Weights of a small self-supervised image encoder: norm rmsnorm, 20500 steps.
Rows from block 4 of a small self-supervised image encoder, named by matrix and row number. Rows with one number within an expert belong to one neuron, the router's apart. Each number is 50 + 12 x the weight over its row's rms, rounded and kept within 0 to 99. All counts start at 0.
Before each expert's rows are labels from the 100 images, of 14848, where the router gives the expert most weight on average: "place" is the part of the image that holds the peak. Only what is clearly more common there than usual is listed. The data: crops of objects in photos (Visual Genome).
# router: slot weights (model.blocks.4.mlp.router.weight, 32x128, trained with AdamW), inputs 64-127
# up: expert up (model.blocks.4.mlp.up, 32x64x128), inputs 64-127
# down: expert down (model.blocks.4.mlp.down, 32x128x64, transposed), outputs 64-127

# expert 28
place: bottom right
router.28:32 32 54 48 37 34 40 45 67 70 38 36 60 45 64 47 42 57 61 48 49 44 69 47 44 57 31 64 42 77 58 66 38 57 37 37 40 62 33 67 54 64 73 36 57 48 41 40 50 44 22 60 65 63 61 72 56 59 47 50 59 57 40 30
up.0:50 52 62 31 55 54 49 47 59 46 34 46 48 67 44 58 43 76 40 42 42 52 37 35 43 45 45 46 32 54 73 16 46 55 55 44 53 46 58 84 46 40 37 45 48 51 40 54 40 67 55 50 31 47 46 38 30 37 40 30 29 40 46 61
down.0:48 73 54 50 59 49 54 53 62 57 69 68 46 37 44 21 50 51 58 57 46 61 41 46 56 42 43 61 55 53 46 57 55 51 40 39 74 64 23 41 51 49 75 49 64 59 70 41 58 66 30 44 47 59 59 51 42 38 48 43 42 55 39 49
up.1:31 50 81 65 61 46 51 64 56 44 56 55 45 51 34 64 49 46 43 67 55 59 55 46 60 50 18 49 51 59 47 37 37 45 56 37 39 34 67 40 45 39 46 57 53 84 50 41 53 71 69 60 44 50 37 56 54 49 44 32 66 48 41 31
down.1:52 54 32 44 57 49 66 70 61 43 46 61 32 42 43 46 36 51 38 46 59 37 60 29 55 36 23 44 44 61 59 34 62 52 31 38 57 55 42 40 54 74 57 45 52 51 57 37 51 56 59 33 39 51 65 41 37 43 59 46 55 57 51 78
up.2:46 33 52 50 59 75 56 58 50 68 70 49 49 52 72 77 42 31 27 56 41 53 36 45 34 50 35 44 37 49 43 56 51 57 28 66 81 65 44 57 51 33 41 52 37 48 59 57 48 61 58 48 46 53 56 59 57 38 50 50 35 45 44 45
down.2:62 29 61 74 52 39 54 48 70 67 37 63 59 22 62 28 60 49 55 65 28 62 64 56 52 52 56 48 41 53 34 66 53 59 51 30 43 49 55 61 54 43 46 46 32 46 49 40 43 41 41 28 53 56 48 47 51 51 36 31 51 41 54 64
up.3:29 60 39 65 61 43 57 36 55 56 35 71 59 51 53 26 59 67 44 41 43 50 50 55 71 46 66 41 54 48 45 42 56 63 44 51 36 56 51 46 43 69 43 54 51 49 36 33 44 51 70 63 61 66 62 53 51 28 67 53 60 61 38 52
down.3:41 54 35 39 53 46 69 44 52 49 49 50 37 50 63 67 68 52 58 76 50 55 26 66 48 61 55 36 48 63 58 44 48 33 73 55 50 50 49 40 76 59 58 48 56 42 76 49 70 50 68 42 53 46 49 50 53 57 40 53 64 49 42 43
up.4:48 23 43 53 23 47 48 51 51 50 54 43 35 61 16 66 64 41 53 51 59 54 47 42 52 39 39 60 57 65 52 47 34 46 41 52 35 62 62 79 37 39 48 66 35 37 47 39 69 45 54 42 44 27 47 57 42 26 53 54 64 54 71 47
down.4:49 67 51 47 60 29 42 40 77 64 47 67 72 39 50 49 52 49 41 52 40 32 49 49 50 48 51 61 38 49 53 63 57 46 49 57 56 49 25 30 44 77 48 36 55 57 45 45 43 46 53 79 56 50 66 68 69 56 56 52 53 49 65 38
up.5:59 51 50 30 60 78 49 66 62 49 52 60 17 38 60 68 51 56 59 22 54 47 25 50 61 46 66 74 76 58 55 57 74 58 70 65 58 50 56 31 37 53 43 29 40 44 60 27 43 38 45 35 30 50 65 59 69 48 54 42 44 33 52 44
down.5:34 64 71 41 70 34 39 32 30 48 39 62 38 44 44 30 43 52 52 59 66 53 47 51 51 38 54 44 58 45 52 58 44 26 23 57 53 40 36 46 75 45 50 58 66 45 37 58 69 57 45 56 35 33 59 59 41 45 44 46 40 49 47 61
up.6:63 73 42 45 66 32 80 48 47 56 46 56 50 37 62 49 42 49 51 40 65 52 55 46 55 12 51 58 40 49 35 60 50 34 36 49 35 51 50 60 54 53 51 67 61 24 40 46 32 37 46 54 75 62 68 49 50 58 48 53 44 50 58 70
down.6:40 46 68 46 54 72 45 29 58 31 53 43 58 49 34 63 54 68 43 41 86 55 29 32 38 52 71 55 47 55 68 42 49 37 55 51 51 48 75 41 39 43 55 45 28 69 61 55 59 73 38 47 46 49 45 60 60 50 66 43 54 49 50 51
up.7:60 55 58 50 63 43 64 67 58 64 66 42 37 61 50 56 53 59 54 49 60 64 42 48 46 60 48 76 58 39 49 58 55 52 43 45 37 59 51 47 31 50 53 62 56 72 49 55 52 31 22 51 44 55 54 54 52 58 52 10 24 53 58 39
down.7:45 39 41 40 25 72 27 25 31 37 35 49 45 50 48 34 52 47 51 34 40 40 54 48 40 51 56 27 48 55 50 53 51 49 54 64 53 50 40 46 61 34 47 44 58 64 44 28 35 56 78 60 46 45 56 25 57 39 53 84 69 32 51 45
up.8:48 47 60 45 44 75 50 65 50 43 64 37 45 78 51 66 50 49 62 74 43 38 41 55 36 51 26 41 53 12 43 69 67 50 48 52 42 73 46 43 59 48 76 54 58 61 57 51 36 46 64 55 48 64 41 46 51 54 49 58 59 62 58 60
down.8:40 54 29 56 69 48 49 23 42 46 19 58 52 39 59 22 43 31 58 45 65 53 35 66 59 49 47 50 38 70 30 45 57 50 52 39 58 37 49 76 53 40 27 47 60 55 39 43 39 29 55 49 23 35 48 55 35 50 39 42 42 50 34 53
up.9:33 45 62 42 51 45 42 78 47 54 50 56 53 75 59 41 33 41 49 65 61 38 38 65 51 42 57 46 35 44 42 49 51 60 29 51 57 82 33 59 39 53 17 49 47 54 39 53 53 42 67 63 19 47 61 72 50 33 62 55 45 65 17 46
down.9:57 41 43 46 36 41 58 43 49 56 40 35 54 36 52 33 52 35 55 44 45 68 60 47 38 69 53 44 51 66 61 55 39 36 45 62 60 54 50 53 59 68 71 42 52 35 63 37 33 38 41 50 46 68 51 47 48 60 36 49 51 50 51 27
up.10:48 69 49 64 45 51 52 29 43 31 43 68 55 60 42 39 64 71 65 49 71 63 37 35 68 47 56 27 51 48 49 57 34 41 50 31 53 48 50 56 49 54 59 60 60 44 44 55 44 64 49 54 66 43 64 62 57 53 59 44 38 16 55 51
down.10:59 46 44 73 75 53 52 48 41 50 65 37 47 53 64 47 45 44 43 34 56 47 68 46 41 58 41 57 50 33 38 44 39 67 64 40 37 54 33 63 47 33 77 66 36 44 58 48 45 51 52 38 31 56 49 46 59 29 46 40 77 51 56 39
up.11:35 46 48 52 40 48 50 50 52 50 42 48 44 56 44 46 47 46 59 67 53 68 45 40 58 52 59 30 40 64 54 53 56 49 40 75 69 61 45 58 50 65 45 46 30 52 33 35 55 49 35 74 45 37 53 62 32 71 57 85 47 56 36 55
down.11:40 57 49 29 50 42 49 69 66 58 52 39 68 60 54 49 55 31 53 39 46 40 34 31 34 42 59 58 50 47 51 57 35 56 32 48 51 71 48 51 53 48 66 44 49 20 48 55 41 53 36 29 42 58 44 47 57 49 36 45 42 64 48 59
up.12:48 56 62 43 53 47 50 47 62 32 54 48 55 49 48 48 63 52 22 53 67 56 48 55 60 62 52 39 48 64 72 49 51 53 46 47 31 46 57 66 68 50 30 34 48 51 42 39 62 50 43 52 51 68 58 67 48 42 49 74 65 51 51 38
down.12:57 37 43 50 49 23 57 69 41 56 52 45 49 66 50 60 49 25 63 46 42 18 48 61 43 53 59 65 51 39 52 49 37 44 47 29 49 46 52 32 46 47 38 48 57 52 60 48 59 52 54 59 36 50 43 56 49 51 47 34 34 23 46 68
up.13:47 48 67 36 68 45 49 56 53 49 34 25 64 54 44 37 44 39 53 40 51 71 61 34 49 57 53 41 34 43 39 60 38 44 85 46 41 47 34 39 53 49 77 54 29 52 53 45 57 33 52 63 49 61 34 56 30 59 34 56 62 60 38 43
down.13:60 63 34 57 38 47 69 63 40 45 62 37 38 45 56 38 49 58 61 42 45 49 35 50 70 51 67 49 36 41 35 50 63 49 57 64 55 49 58 63 41 49 25 14 40 49 46 52 52 68 55 38 39 42 47 57 47 69 52 46 41 30 45 61
up.14:52 70 48 33 34 49 45 37 47 49 37 68 56 33 48 20 43 50 50 53 34 62 64 48 51 50 55 49 55 42 23 35 60 68 47 41 42 56 58 60 53 49 38 51 62 66 64 80 51 59 74 74 53 28 50 44 49 52 40 43 50 37 64 44
down.14:53 41 38 48 50 65 59 58 52 23 45 59 55 51 75 69 50 56 28 75 43 41 32 52 46 47 45 35 54 52 60 62 49 50 56 52 46 24 60 53 50 53 53 58 55 47 64 57 56 44 63 59 59 74 30 49 56 47 46 67 73 68 47 60
up.15:44 48 46 47 59 67 40 45 54 48 53 47 54 63 37 48 43 55 43 58 64 46 55 47 34 45 57 73 55 52 39 49 50 59 66 49 57 67 46 54 54 50 51 49 34 64 61 54 50 42 73 55 31 52 42 49 62 31 35 56 50 62 38 59
down.15:37 77 48 47 52 24 70 59 71 48 46 33 44 58 36 57 50 49 48 51 42 63 68 71 19 61 37 47 50 47 52 45 51 60 41 21 47 37 44 53 45 56 52 48 42 39 43 57 41 44 45 62 60 59 65 47 65 45 47 46 51 44 41 39
up.16:67 55 60 31 23 47 52 50 63 49 27 63 38 51 54 28 56 50 57 60 58 43 47 56 64 57 63 45 25 48 48 38 40 48 46 29 52 53 51 53 30 62 45 77 41 50 51 61 54 45 40 50 61 46 47 63 32 18 45 43 82 55 32 49
down.16:51 56 47 69 44 37 63 41 40 57 52 50 74 56 60 57 25 50 51 41 29 77 57 42 70 50 49 50 39 24 57 42 50 39 45 57 51 44 29 52 40 61 36 49 37 53 66 76 55 47 65 44 38 45 51 43 37 86 31 48 52 36 34 36

# expert 6
place: top centre
router.6:49 38 53 36 47 41 55 52 37 54 35 51 64 59 70 49 38 53 44 42 66 43 43 48 64 67 68 67 46 53 57 72 38 49 46 33 47 61 63 67 58 59 75 47 35 29 63 62 38 58 53 34 45 50 41 64 40 60 61 55 71 33 32 67
up.0:43 56 27 38 52 38 51 37 37 51 54 55 58 61 25 77 52 45 19 49 48 68 47 44 48 71 41 60 45 36 63 73 45 35 53 55 49 25 48 65 65 53 27 49 39 47 43 49 67 45 48 78 60 54 60 40 41 35 63 52 37 50 59 51
down.0:66 46 56 32 49 32 48 49 31 49 46 55 43 36 50 31 47 49 68 60 67 45 44 33 56 31 51 43 36 54 38 39 50 71 56 68 50 35 41 41 44 46 45 41 41 56 54 52 29 59 50 48 49 52 39 59 70 52 42 46 84 36 76 51
up.1:47 45 46 47 60 24 54 43 41 47 42 46 64 43 57 63 67 58 26 36 49 64 41 36 57 62 59 56 50 46 30 39 55 41 43 61 45 49 39 63 48 64 61 53 56 53 32 34 50 62 50 35 48 37 58 72 48 60 40 59 45 62 52 36
down.1:45 20 53 46 48 71 40 47 50 52 59 55 33 38 40 52 50 41 57 68 71 43 56 68 40 38 60 43 73 74 55 82 50 60 51 50 51 58 62 21 51 30 47 36 46 38 62 61 43 43 38 49 58 63 54 36 25 31 47 40 59 37 43 43
up.2:49 28 50 44 41 44 48 36 31 43 63 59 53 47 38 64 44 32 49 50 57 38 56 56 48 48 46 34 49 33 44 54 34 73 50 46 76 64 69 57 33 48 42 59 39 66 46 47 44 61 63 51 48 55 52 46 45 49 60 27 33 45 48 31
down.2:60 57 56 50 61 41 42 60 22 65 58 50 54 54 41 57 30 55 32 43 26 35 34 55 44 54 43 47 49 54 56 48 62 37 53 56 48 44 56 43 56 45 68 57 78 45 55 45 48 41 37 80 50 59 25 47 56 46 54 63 74 64 73 56
up.3:48 52 50 16 40 50 49 33 69 31 77 47 65 49 49 68 43 35 21 49 49 53 58 51 62 49 53 53 44 49 67 56 51 36 46 46 34 56 71 55 59 27 52 64 36 37 58 53 49 66 61 60 53 44 47 40 47 54 97 35 48 47 52 53
down.3:55 41 49 59 52 38 24 64 21 46 48 59 55 32 61 38 56 33 87 36 48 58 46 36 50 48 27 38 36 53 50 48 40 50 65 43 63 42 49 55 58 32 43 38 48 48 34 47 65 50 71 46 46 72 45 50 39 61 53 68 57 47 45 42
up.4:56 39 51 51 45 32 47 58 72 56 61 22 59 41 52 42 50 50 59 48 60 61 42 56 68 52 52 47 38 51 39 30 67 32 54 55 55 47 64 47 68 50 57 32 55 66 39 50 59 57 61 53 45 60 73 53 68 51 33 54 24 59 62 36
down.4:48 47 45 26 58 50 19 33 46 57 58 51 45 49 48 50 47 51 42 44 47 45 30 28 56 52 55 50 34 61 56 62 40 46 43 56 52 60 56 56 52 49 52 39 63 46 51 45 54 49 32 45 40 50 38 60 31 31 51 60 32 39 40 60
up.5:39 64 56 41 43 71 48 49 68 41 26 74 22 56 53 56 54 48 43 22 33 34 54 47 33 65 20 49 32 53 35 46 55 43 38 59 47 52 37 66 61 33 62 32 50 46 65 56 45 58 51 40 46 76 31 43 69 45 49 34 26 73 38 30
down.5:29 34 54 59 59 35 52 55 45 60 46 41 68 47 49 53 67 54 47 62 64 56 32 72 56 47 38 38 43 69 56 53 53 51 42 31 63 32 39 45 54 43 48 42 55 33 25 14 64 60 47 48 51 56 68 58 57 61 58 53 49 70 37 54
up.6:64 33 39 65 32 41 49 64 69 50 44 47 61 59 17 55 35 56 55 63 53 52 47 46 68 65 43 50 63 62 32 49 55 52 45 58 70 57 77 55 54 46 51 59 49 48 34 52 43 51 66 54 31 30 70 55 50 57 43 52 36 32 60 42
down.6:60 36 46 38 44 35 25 61 34 47 32 33 50 23 48 52 47 62 55 50 32 35 60 59 50 71 44 59 45 43 42 66 48 44 45 56 53 62 40 41 57 44 57 37 46 38 54 52 65 41 54 54 50 43 38 77 51 73 31 59 41 47 61 51
up.7:49 52 28 70 35 63 62 76 61 56 57 50 46 38 34 33 42 50 46 56 68 49 73 64 51 55 32 37 47 47 43 43 50 49 53 38 57 40 30 62 68 63 45 54 62 49 50 44 39 52 45 53 39 57 41 50 55 46 47 51 72 47 35 63
down.7:48 47 52 45 50 28 65 30 49 49 53 60 31 58 39 56 61 38 46 55 35 38 37 56 55 65 41 47 47 49 26 56 55 47 53 46 58 47 50 35 50 30 44 30 45 50 51 43 54 56 33 46 88 41 56 45 48 66 70 45 59 42 40 41
up.8:48 34 42 71 50 50 35 38 67 50 52 50 47 33 62 52 43 48 59 64 32 61 64 67 41 69 74 59 37 73 44 39 38 46 43 59 34 43 55 53 42 44 60 39 59 41 60 52 58 40 52 59 53 45 67 64 71 44 52 33 60 67 43 43
down.8:31 31 42 59 70 48 71 47 68 46 50 45 59 73 34 70 28 55 65 48 45 61 29 56 53 80 26 41 50 58 61 47 42 44 70 62 47 34 46 55 43 57 44 47 56 54 49 64 56 73 60 54 52 51 38 52 53 56 49 61 58 42 53 78
up.9:57 40 50 56 47 74 35 46 30 51 40 59 54 47 50 34 31 53 68 70 53 48 55 63 57 62 57 44 36 53 68 59 25 62 43 52 54 50 37 46 50 51 34 52 60 55 31 41 55 36 53 55 29 59 33 42 70 70 83 24 52 46 35 55
down.9:46 43 40 25 43 33 59 31 57 55 44 62 34 48 48 72 66 46 38 49 46 69 47 48 25 58 42 50 33 67 71 52 21 57 40 48 65 61 56 57 50 47 43 58 48 35 54 29 52 44 46 72 44 45 35 43 45 46 69 55 46 74 26 62
up.10:56 45 60 47 62 50 51 77 48 48 57 58 44 50 45 37 65 46 31 38 55 48 57 71 58 54 32 59 40 49 56 53 60 48 42 59 63 28 26 55 51 68 24 76 72 36 48 50 46 34 48 61 65 51 67 69 67 63 71 47 60 56 45 54
down.10:50 48 53 60 47 08 50 60 45 64 24 77 51 52 60 51 56 36 56 55 45 39 39 51 20 64 56 41 58 55 52 49 49 59 46 47 39 57 56 52 49 65 44 33 40 38 59 69 82 57 44 42 59 42 58 57 52 46 49 59 51 44 22 56
up.11:26 65 48 60 33 50 39 52 40 46 65 57 54 48 41 63 54 50 50 47 46 72 64 49 32 42 43 40 46 56 63 45 40 57 58 33 26 49 61 33 37 41 52 59 54 51 46 55 47 70 25 75 47 40 37 48 59 68 49 62 30 37 57 35
down.11:44 33 47 52 46 41 45 54 53 52 36 38 29 39 32 56 48 30 53 43 36 35 48 62 40 56 42 58 63 49 50 37 73 50 26 50 53 27 50 51 55 51 44 40 53 73 49 48 32 46 68 48 22 39 54 42 64 41 48 66 65 37 67 54
up.12:52 53 90 46 47 72 37 27 53 53 53 47 34 51 32 38 45 46 42 49 40 61 72 39 50 48 65 42 25 49 61 49 40 49 87 63 37 65 41 52 48 32 57 50 45 49 60 52 24 77 49 50 51 54 51 62 57 53 45 65 41 50 53 72
down.12:50 23 47 59 66 30 60 50 28 50 55 48 54 60 57 41 46 50 50 40 50 45 39 33 38 38 40 64 48 41 32 37 35 57 60 50 62 44 49 43 54 53 51 43 40 50 50 52 61 47 49 56 45 49 49 46 72 62 63 54 39 48 57 57
up.13:47 50 41 35 32 50 50 51 24 61 33 58 55 64 59 35 34 63 54 25 62 64 33 25 45 51 39 62 50 61 48 65 45 54 63 44 46 42 43 54 43 49 64 49 49 51 49 51 29 40 66 49 46 57 47 51 54 40 23 43 66 50 39 54
down.13:81 49 54 52 50 45 57 38 51 34 81 27 49 55 43 42 61 72 61 45 53 77 71 65 77 36 61 46 45 50 50 43 53 51 60 40 50 71 46 58 49 60 42 45 57 68 57 44 51 57 50 35 41 56 45 49 56 39 63 43 41 57 41 45
up.14:48 50 48 32 48 39 34 27 51 48 53 60 62 33 59 44 37 44 47 43 70 45 23 53 48 58 26 49 34 63 67 49 38 40 36 48 49 61 48 41 26 36 48 48 52 62 55 44 45 38 29 39 51 50 56 29 49 50 57 47 48 69 56 48
down.14:50 48 60 63 40 63 61 62 45 55 70 61 40 47 35 48 40 45 46 51 38 57 57 49 45 58 26 45 51 30 50 38 50 53 54 52 49 54 27 63 46 45 38 51 40 66 64 55 39 17 32 35 41 73 64 55 48 44 48 62 53 46 53 59
up.15:47 54 63 44 50 71 53 59 47 16 56 62 42 58 60 51 51 67 47 51 63 51 27 44 22 63 49 54 46 22 59 34 47 43 62 48 35 52 49 50 45 29 19 45 51 63 46 52 49 52 49 73 41 38 59 65 43 53 59 45 56 67 47 41
down.15:48 50 38 44 64 35 53 37 51 55 45 38 50 62 55 43 57 39 58 75 44 49 58 53 50 63 62 56 49 64 74 49 30 53 66 54 52 24 22 42 58 62 72 53 75 62 75 45 47 58 60 51 30 68 51 48 50 60 59 49 52 38 50 64
up.16:44 19 50 44 61 48 34 54 30 38 70 57 41 58 69 45 59 52 57 57 61 50 38 37 67 39 35 47 34 66 53 53 54 36 51 48 79 73 51 57 37 43 46 37 47 50 46 43 41 39 33 46 68 31 55 37 60 21 37 44 49 52 62 50
down.16:56 78 55 44 49 71 51 43 43 56 49 49 49 50 48 56 31 41 23 64 35 48 44 48 42 35 39 56 44 49 63 42 68 57 32 50 24 49 37 52 56 54 45 64 48 47 34 72 52 41 52 57 40 68 56 65 68 49 65 65 57 45 48 45

# expert 15
place: bottom left
router.15:62 51 46 42 48 70 24 66 28 59 39 59 52 53 40 70 59 43 33 44 66 55 42 34 43 59 40 58 38 40 61 56 66 44 63 55 66 51 83 35 59 40 51 41 62 60 65 49 57 41 50 47 26 49 57 46 44 39 42 30 41 51 45 60
up.0:34 34 42 53 35 58 71 41 50 51 48 47 22 56 46 35 40 47 50 32 45 51 51 65 50 37 59 42 59 60 35 51 60 30 48 59 48 47 64 55 46 77 59 51 75 61 45 77 63 61 74 52 43 54 55 29 47 59 58 43 39 78 42 53
down.0:46 80 45 39 44 50 56 31 48 46 39 60 50 52 59 44 75 43 54 71 58 50 62 30 47 55 39 40 41 60 45 52 51 54 34 46 42 55 51 33 55 32 55 57 39 27 57 13 53 50 47 52 65 37 48 48 53 67 43 64 61 49 59 54
up.1:69 49 55 60 56 36 58 63 45 31 55 61 59 52 65 50 58 25 56 65 56 70 38 65 63 74 30 52 52 32 49 39 58 48 31 33 40 36 65 30 61 49 50 69 59 52 34 56 46 49 52 77 60 58 67 40 40 45 38 55 44 49 65 44
down.1:38 60 53 60 41 64 38 43 31 62 46 36 33 38 54 47 45 47 58 58 51 77 80 47 43 49 57 60 51 27 38 52 62 42 63 49 45 45 48 47 49 48 46 41 55 63 51 49 67 42 45 23 71 62 37 45 49 45 59 54 66 40 32 41
up.2:50 39 38 52 50 42 48 53 50 51 38 46 34 52 23 66 47 54 25 38 40 33 49 55 71 51 53 34 64 44 42 52 54 33 38 61 84 50 38 71 55 69 46 43 62 55 69 45 67 50 50 43 70 51 36 48 52 48 38 48 50 51 56 45
down.2:51 50 50 38 50 60 73 56 49 53 46 39 42 52 54 36 51 55 74 51 50 44 48 52 53 65 43 47 51 45 42 27 77 55 67 26 44 49 61 47 52 47 49 46 29 36 45 48 57 49 45 84 25 50 36 40 53 34 55 45 48 67 67 57
up.3:44 58 64 54 50 66 55 46 65 42 50 45 59 38 56 34 67 66 48 56 68 35 48 55 73 59 47 60 63 56 38 64 36 60 47 69 43 24 36 57 54 46 39 26 40 21 53 50 57 45 46 47 38 22 46 66 66 55 44 60 55 38 44 38
down.3:47 66 47 47 47 61 73 75 34 53 76 36 45 47 44 33 48 49 44 51 37 70 50 38 50 44 62 41 33 44 48 74 48 39 53 42 50 60 51 58 64 58 59 53 68 41 76 58 40 50 45 50 37 43 76 50 35 59 53 43 72 65 44 50
up.4:56 46 41 39 45 56 45 33 52 49 55 15 47 52 55 35 33 42 38 47 54 59 52 55 50 36 77 46 51 82 40 50 61 30 43 41 57 52 56 54 52 22 54 41 50 62 48 53 58 64 54 38 48 47 49 74 43 49 63 63 64 42 33 71
down.4:31 39 55 58 42 63 61 53 51 40 58 55 24 58 55 47 54 81 55 35 67 31 56 62 49 46 11 46 42 56 44 49 37 63 61 53 49 52 55 41 56 48 47 50 49 37 59 61 56 70 37 50 37 47 55 49 44 67 34 71 31 67 47 47
up.5:31 60 50 56 68 68 50 51 58 40 50 41 36 62 43 50 48 61 51 53 72 53 49 54 45 43 39 47 58 33 37 50 45 47 74 55 51 45 51 67 55 42 57 48 59 44 51 76 41 53 60 58 54 61 62 51 55 35 38 44 56 37 43 56
down.5:37 45 61 73 51 35 58 37 48 65 36 52 42 33 54 44 44 41 29 76 43 79 52 70 53 21 54 43 57 50 30 38 50 57 49 41 57 53 61 48 56 54 59 34 81 60 54 40 37 38 26 59 42 46 54 35 41 52 49 62 68 49 41 68
up.6:60 49 55 50 51 36 40 55 55 60 55 51 64 63 56 59 43 49 34 27 31 70 63 58 64 42 58 45 38 30 50 47 69 55 49 44 41 36 59 42 60 43 32 52 48 19 49 50 53 49 38 49 50 52 56 42 46 38 31 55 53 51 44 61
down.6:28 43 62 64 47 47 38 55 49 40 47 54 47 41 49 53 68 58 12 48 50 62 55 48 40 45 62 38 76 44 60 37 52 54 48 54 34 42 71 41 47 49 52 68 38 72 47 50 42 24 50 41 53 45 76 53 63 38 51 45 49 42 54 57
up.7:52 46 57 43 41 41 63 84 58 49 50 42 45 41 58 38 57 44 63 28 56 47 56 59 23 64 47 42 51 66 37 45 45 77 89 57 50 54 42 47 55 47 37 49 63 56 55 65 52 50 62 51 59 45 63 54 27 52 56 51 54 43 52 64
down.7:56 35 52 64 52 60 46 39 67 27 51 60 51 67 75 46 61 58 54 54 68 72 52 46 59 31 43 46 49 49 72 56 69 42 47 51 49 59 42 63 51 36 56 61 60 39 48 47 39 63 66 32 48 33 47 31 40 53 37 62 53 56 51 62
up.8:56 44 70 44 47 72 61 56 52 46 33 48 54 51 46 66 41 23 50 50 34 48 50 72 30 53 46 52 61 44 65 44 34 40 30 61 49 15 50 64 45 52 59 55 32 76 46 63 55 28 23 50 59 37 52 55 51 40 45 25 50 64 40 54
down.8:57 60 49 63 64 52 49 24 42 38 53 45 57 54 58 35 48 22 35 28 63 37 49 55 58 54 64 33 57 52 45 47 38 71 46 23 24 43 59 47 66 52 77 46 69 41 45 50 26 46 52 57 41 43 65 49 45 57 47 49 49 54 42 30
up.9:59 47 40 26 52 26 34 42 36 67 54 61 72 66 33 58 48 48 78 55 56 48 53 55 58 49 58 69 41 52 60 47 53 52 66 45 68 78 26 48 48 27 45 80 44 61 57 49 38 53 53 56 62 55 42 50 76 56 31 56 37 50 50 57
down.9:44 52 41 55 46 48 65 38 57 40 78 36 56 50 47 36 45 57 35 56 50 39 84 54 50 52 28 43 39 49 25 50 62 50 45 49 52 58 50 45 58 63 75 38 29 74 48 56 39 76 55 68 37 52 46 64 51 55 59 46 58 39 59 55
up.10:27 46 50 14 61 45 34 31 56 59 79 57 41 67 54 54 58 48 48 36 51 49 43 59 59 78 61 22 42 46 44 49 46 66 60 54 58 42 50 30 46 57 48 61 50 41 27 53 55 41 57 48 33 42 55 49 40 51 25 46 50 45 42 37
down.10:54 43 69 68 54 49 33 53 42 34 32 38 48 64 64 50 38 42 49 45 35 42 76 60 32 55 50 75 16 50 31 53 54 48 57 69 53 27 54 60 49 29 50 46 48 49 77 37 41 50 66 53 54 57 45 28 45 59 50 48 51 73 54 45
up.11:23 43 30 52 36 37 42 47 49 57 44 62 27 63 73 57 70 53 33 62 54 66 45 48 54 53 63 35 41 64 58 67 51 47 50 58 44 57 30 50 51 50 67 45 76 54 34 59 63 47 46 37 53 28 49 42 43 71 59 56 49 44 53 43
down.11:74 58 68 39 85 44 43 56 53 43 29 37 53 60 35 40 51 43 49 42 32 49 55 56 55 56 50 60 42 34 34 60 48 63 53 62 43 45 67 46 60 66 61 71 30 41 70 39 41 42 31 62 50 54 24 37 50 41 41 73 62 31 26 60
up.12:34 36 49 49 53 61 52 41 67 54 45 47 35 55 25 46 43 54 31 34 49 40 43 29 55 65 54 45 73 51 51 56 44 48 37 45 62 48 54 53 37 26 50 53 60 73 45 57 63 65 43 40 48 53 35 49 56 50 61 33 60 51 52 32
down.12:54 40 38 45 54 49 59 46 52 52 46 59 55 37 31 59 32 45 51 46 34 45 51 54 50 51 18 47 59 48 47 26 53 45 59 63 45 59 57 52 38 47 24 68 49 41 61 51 49 65 51 49 43 50 46 45 65 59 66 66 81 55 44 52
up.13:47 50 44 66 23 58 64 41 34 53 54 67 50 51 66 36 52 47 55 37 49 58 47 54 59 70 53 33 47 34 53 65 52 50 30 59 64 24 42 53 33 61 38 57 49 41 51 49 44 61 44 30 38 47 62 34 33 46 50 49 35 49 53 34
down.13:49 57 37 46 57 33 47 52 62 40 34 27 31 46 63 44 50 46 50 59 35 61 40 61 48 55 53 35 62 39 38 41 47 50 38 50 35 43 53 54 39 70 38 55 42 67 56 44 41 49 56 51 60 63 29 48 82 45 58 46 62 36 57 55
up.14:64 43 48 29 59 41 61 59 40 49 51 53 52 28 43 29 57 73 40 45 60 41 36 62 44 46 55 45 56 28 21 61 65 52 41 71 53 26 45 46 68 52 41 80 48 47 56 65 50 57 39 46 54 50 54 45 38 46 84 37 37 33 42 51
down.14:47 55 48 31 30 40 66 54 49 62 50 56 43 60 46 47 22 55 48 40 46 50 81 43 74 32 64 44 45 50 53 48 50 48 65 55 46 35 58 55 58 29 67 51 19 49 53 57 19 57 44 79 46 47 48 52 50 66 35 77 61 69 66 47
up.15:52 64 34 54 74 49 54 49 71 18 55 40 23 37 38 56 57 49 63 09 51 61 36 66 43 51 48 45 36 50 40 43 46 53 68 36 47 64 51 46 47 46 55 45 60 49 56 73 39 36 44 48 62 47 53 56 41 56 40 62 50 44 52 45
down.15:66 45 81 49 41 52 51 50 57 37 46 64 63 62 67 62 49 44 74 48 54 68 54 33 48 23 65 53 75 56 45 52 43 53 41 32 39 24 35 36 53 50 47 24 81 47 52 47 47 46 65 40 58 63 52 36 49 57 42 49 65 38 60 51
up.16:40 40 59 48 56 47 43 36 53 49 64 34 51 34 78 56 64 49 47 60 65 17 48 46 61 50 68 50 53 32 59 37 57 52 57 65 63 62 35 53 29 60 38 51 43 37 51 37 49 42 42 79 54 47 48 38 70 54 22 42 34 75 61 32
down.16:46 52 49 48 55 59 34 70 49 33 39 57 43 64 56 65 56 73 63 30 48 69 48 31 42 34 47 61 38 55 35 46 55 25 35 52 56 50 49 30 25 28 50 46 45 58 51 63 39 57 44 41 31 21 48 65 48 50 55 52 42 62 55 58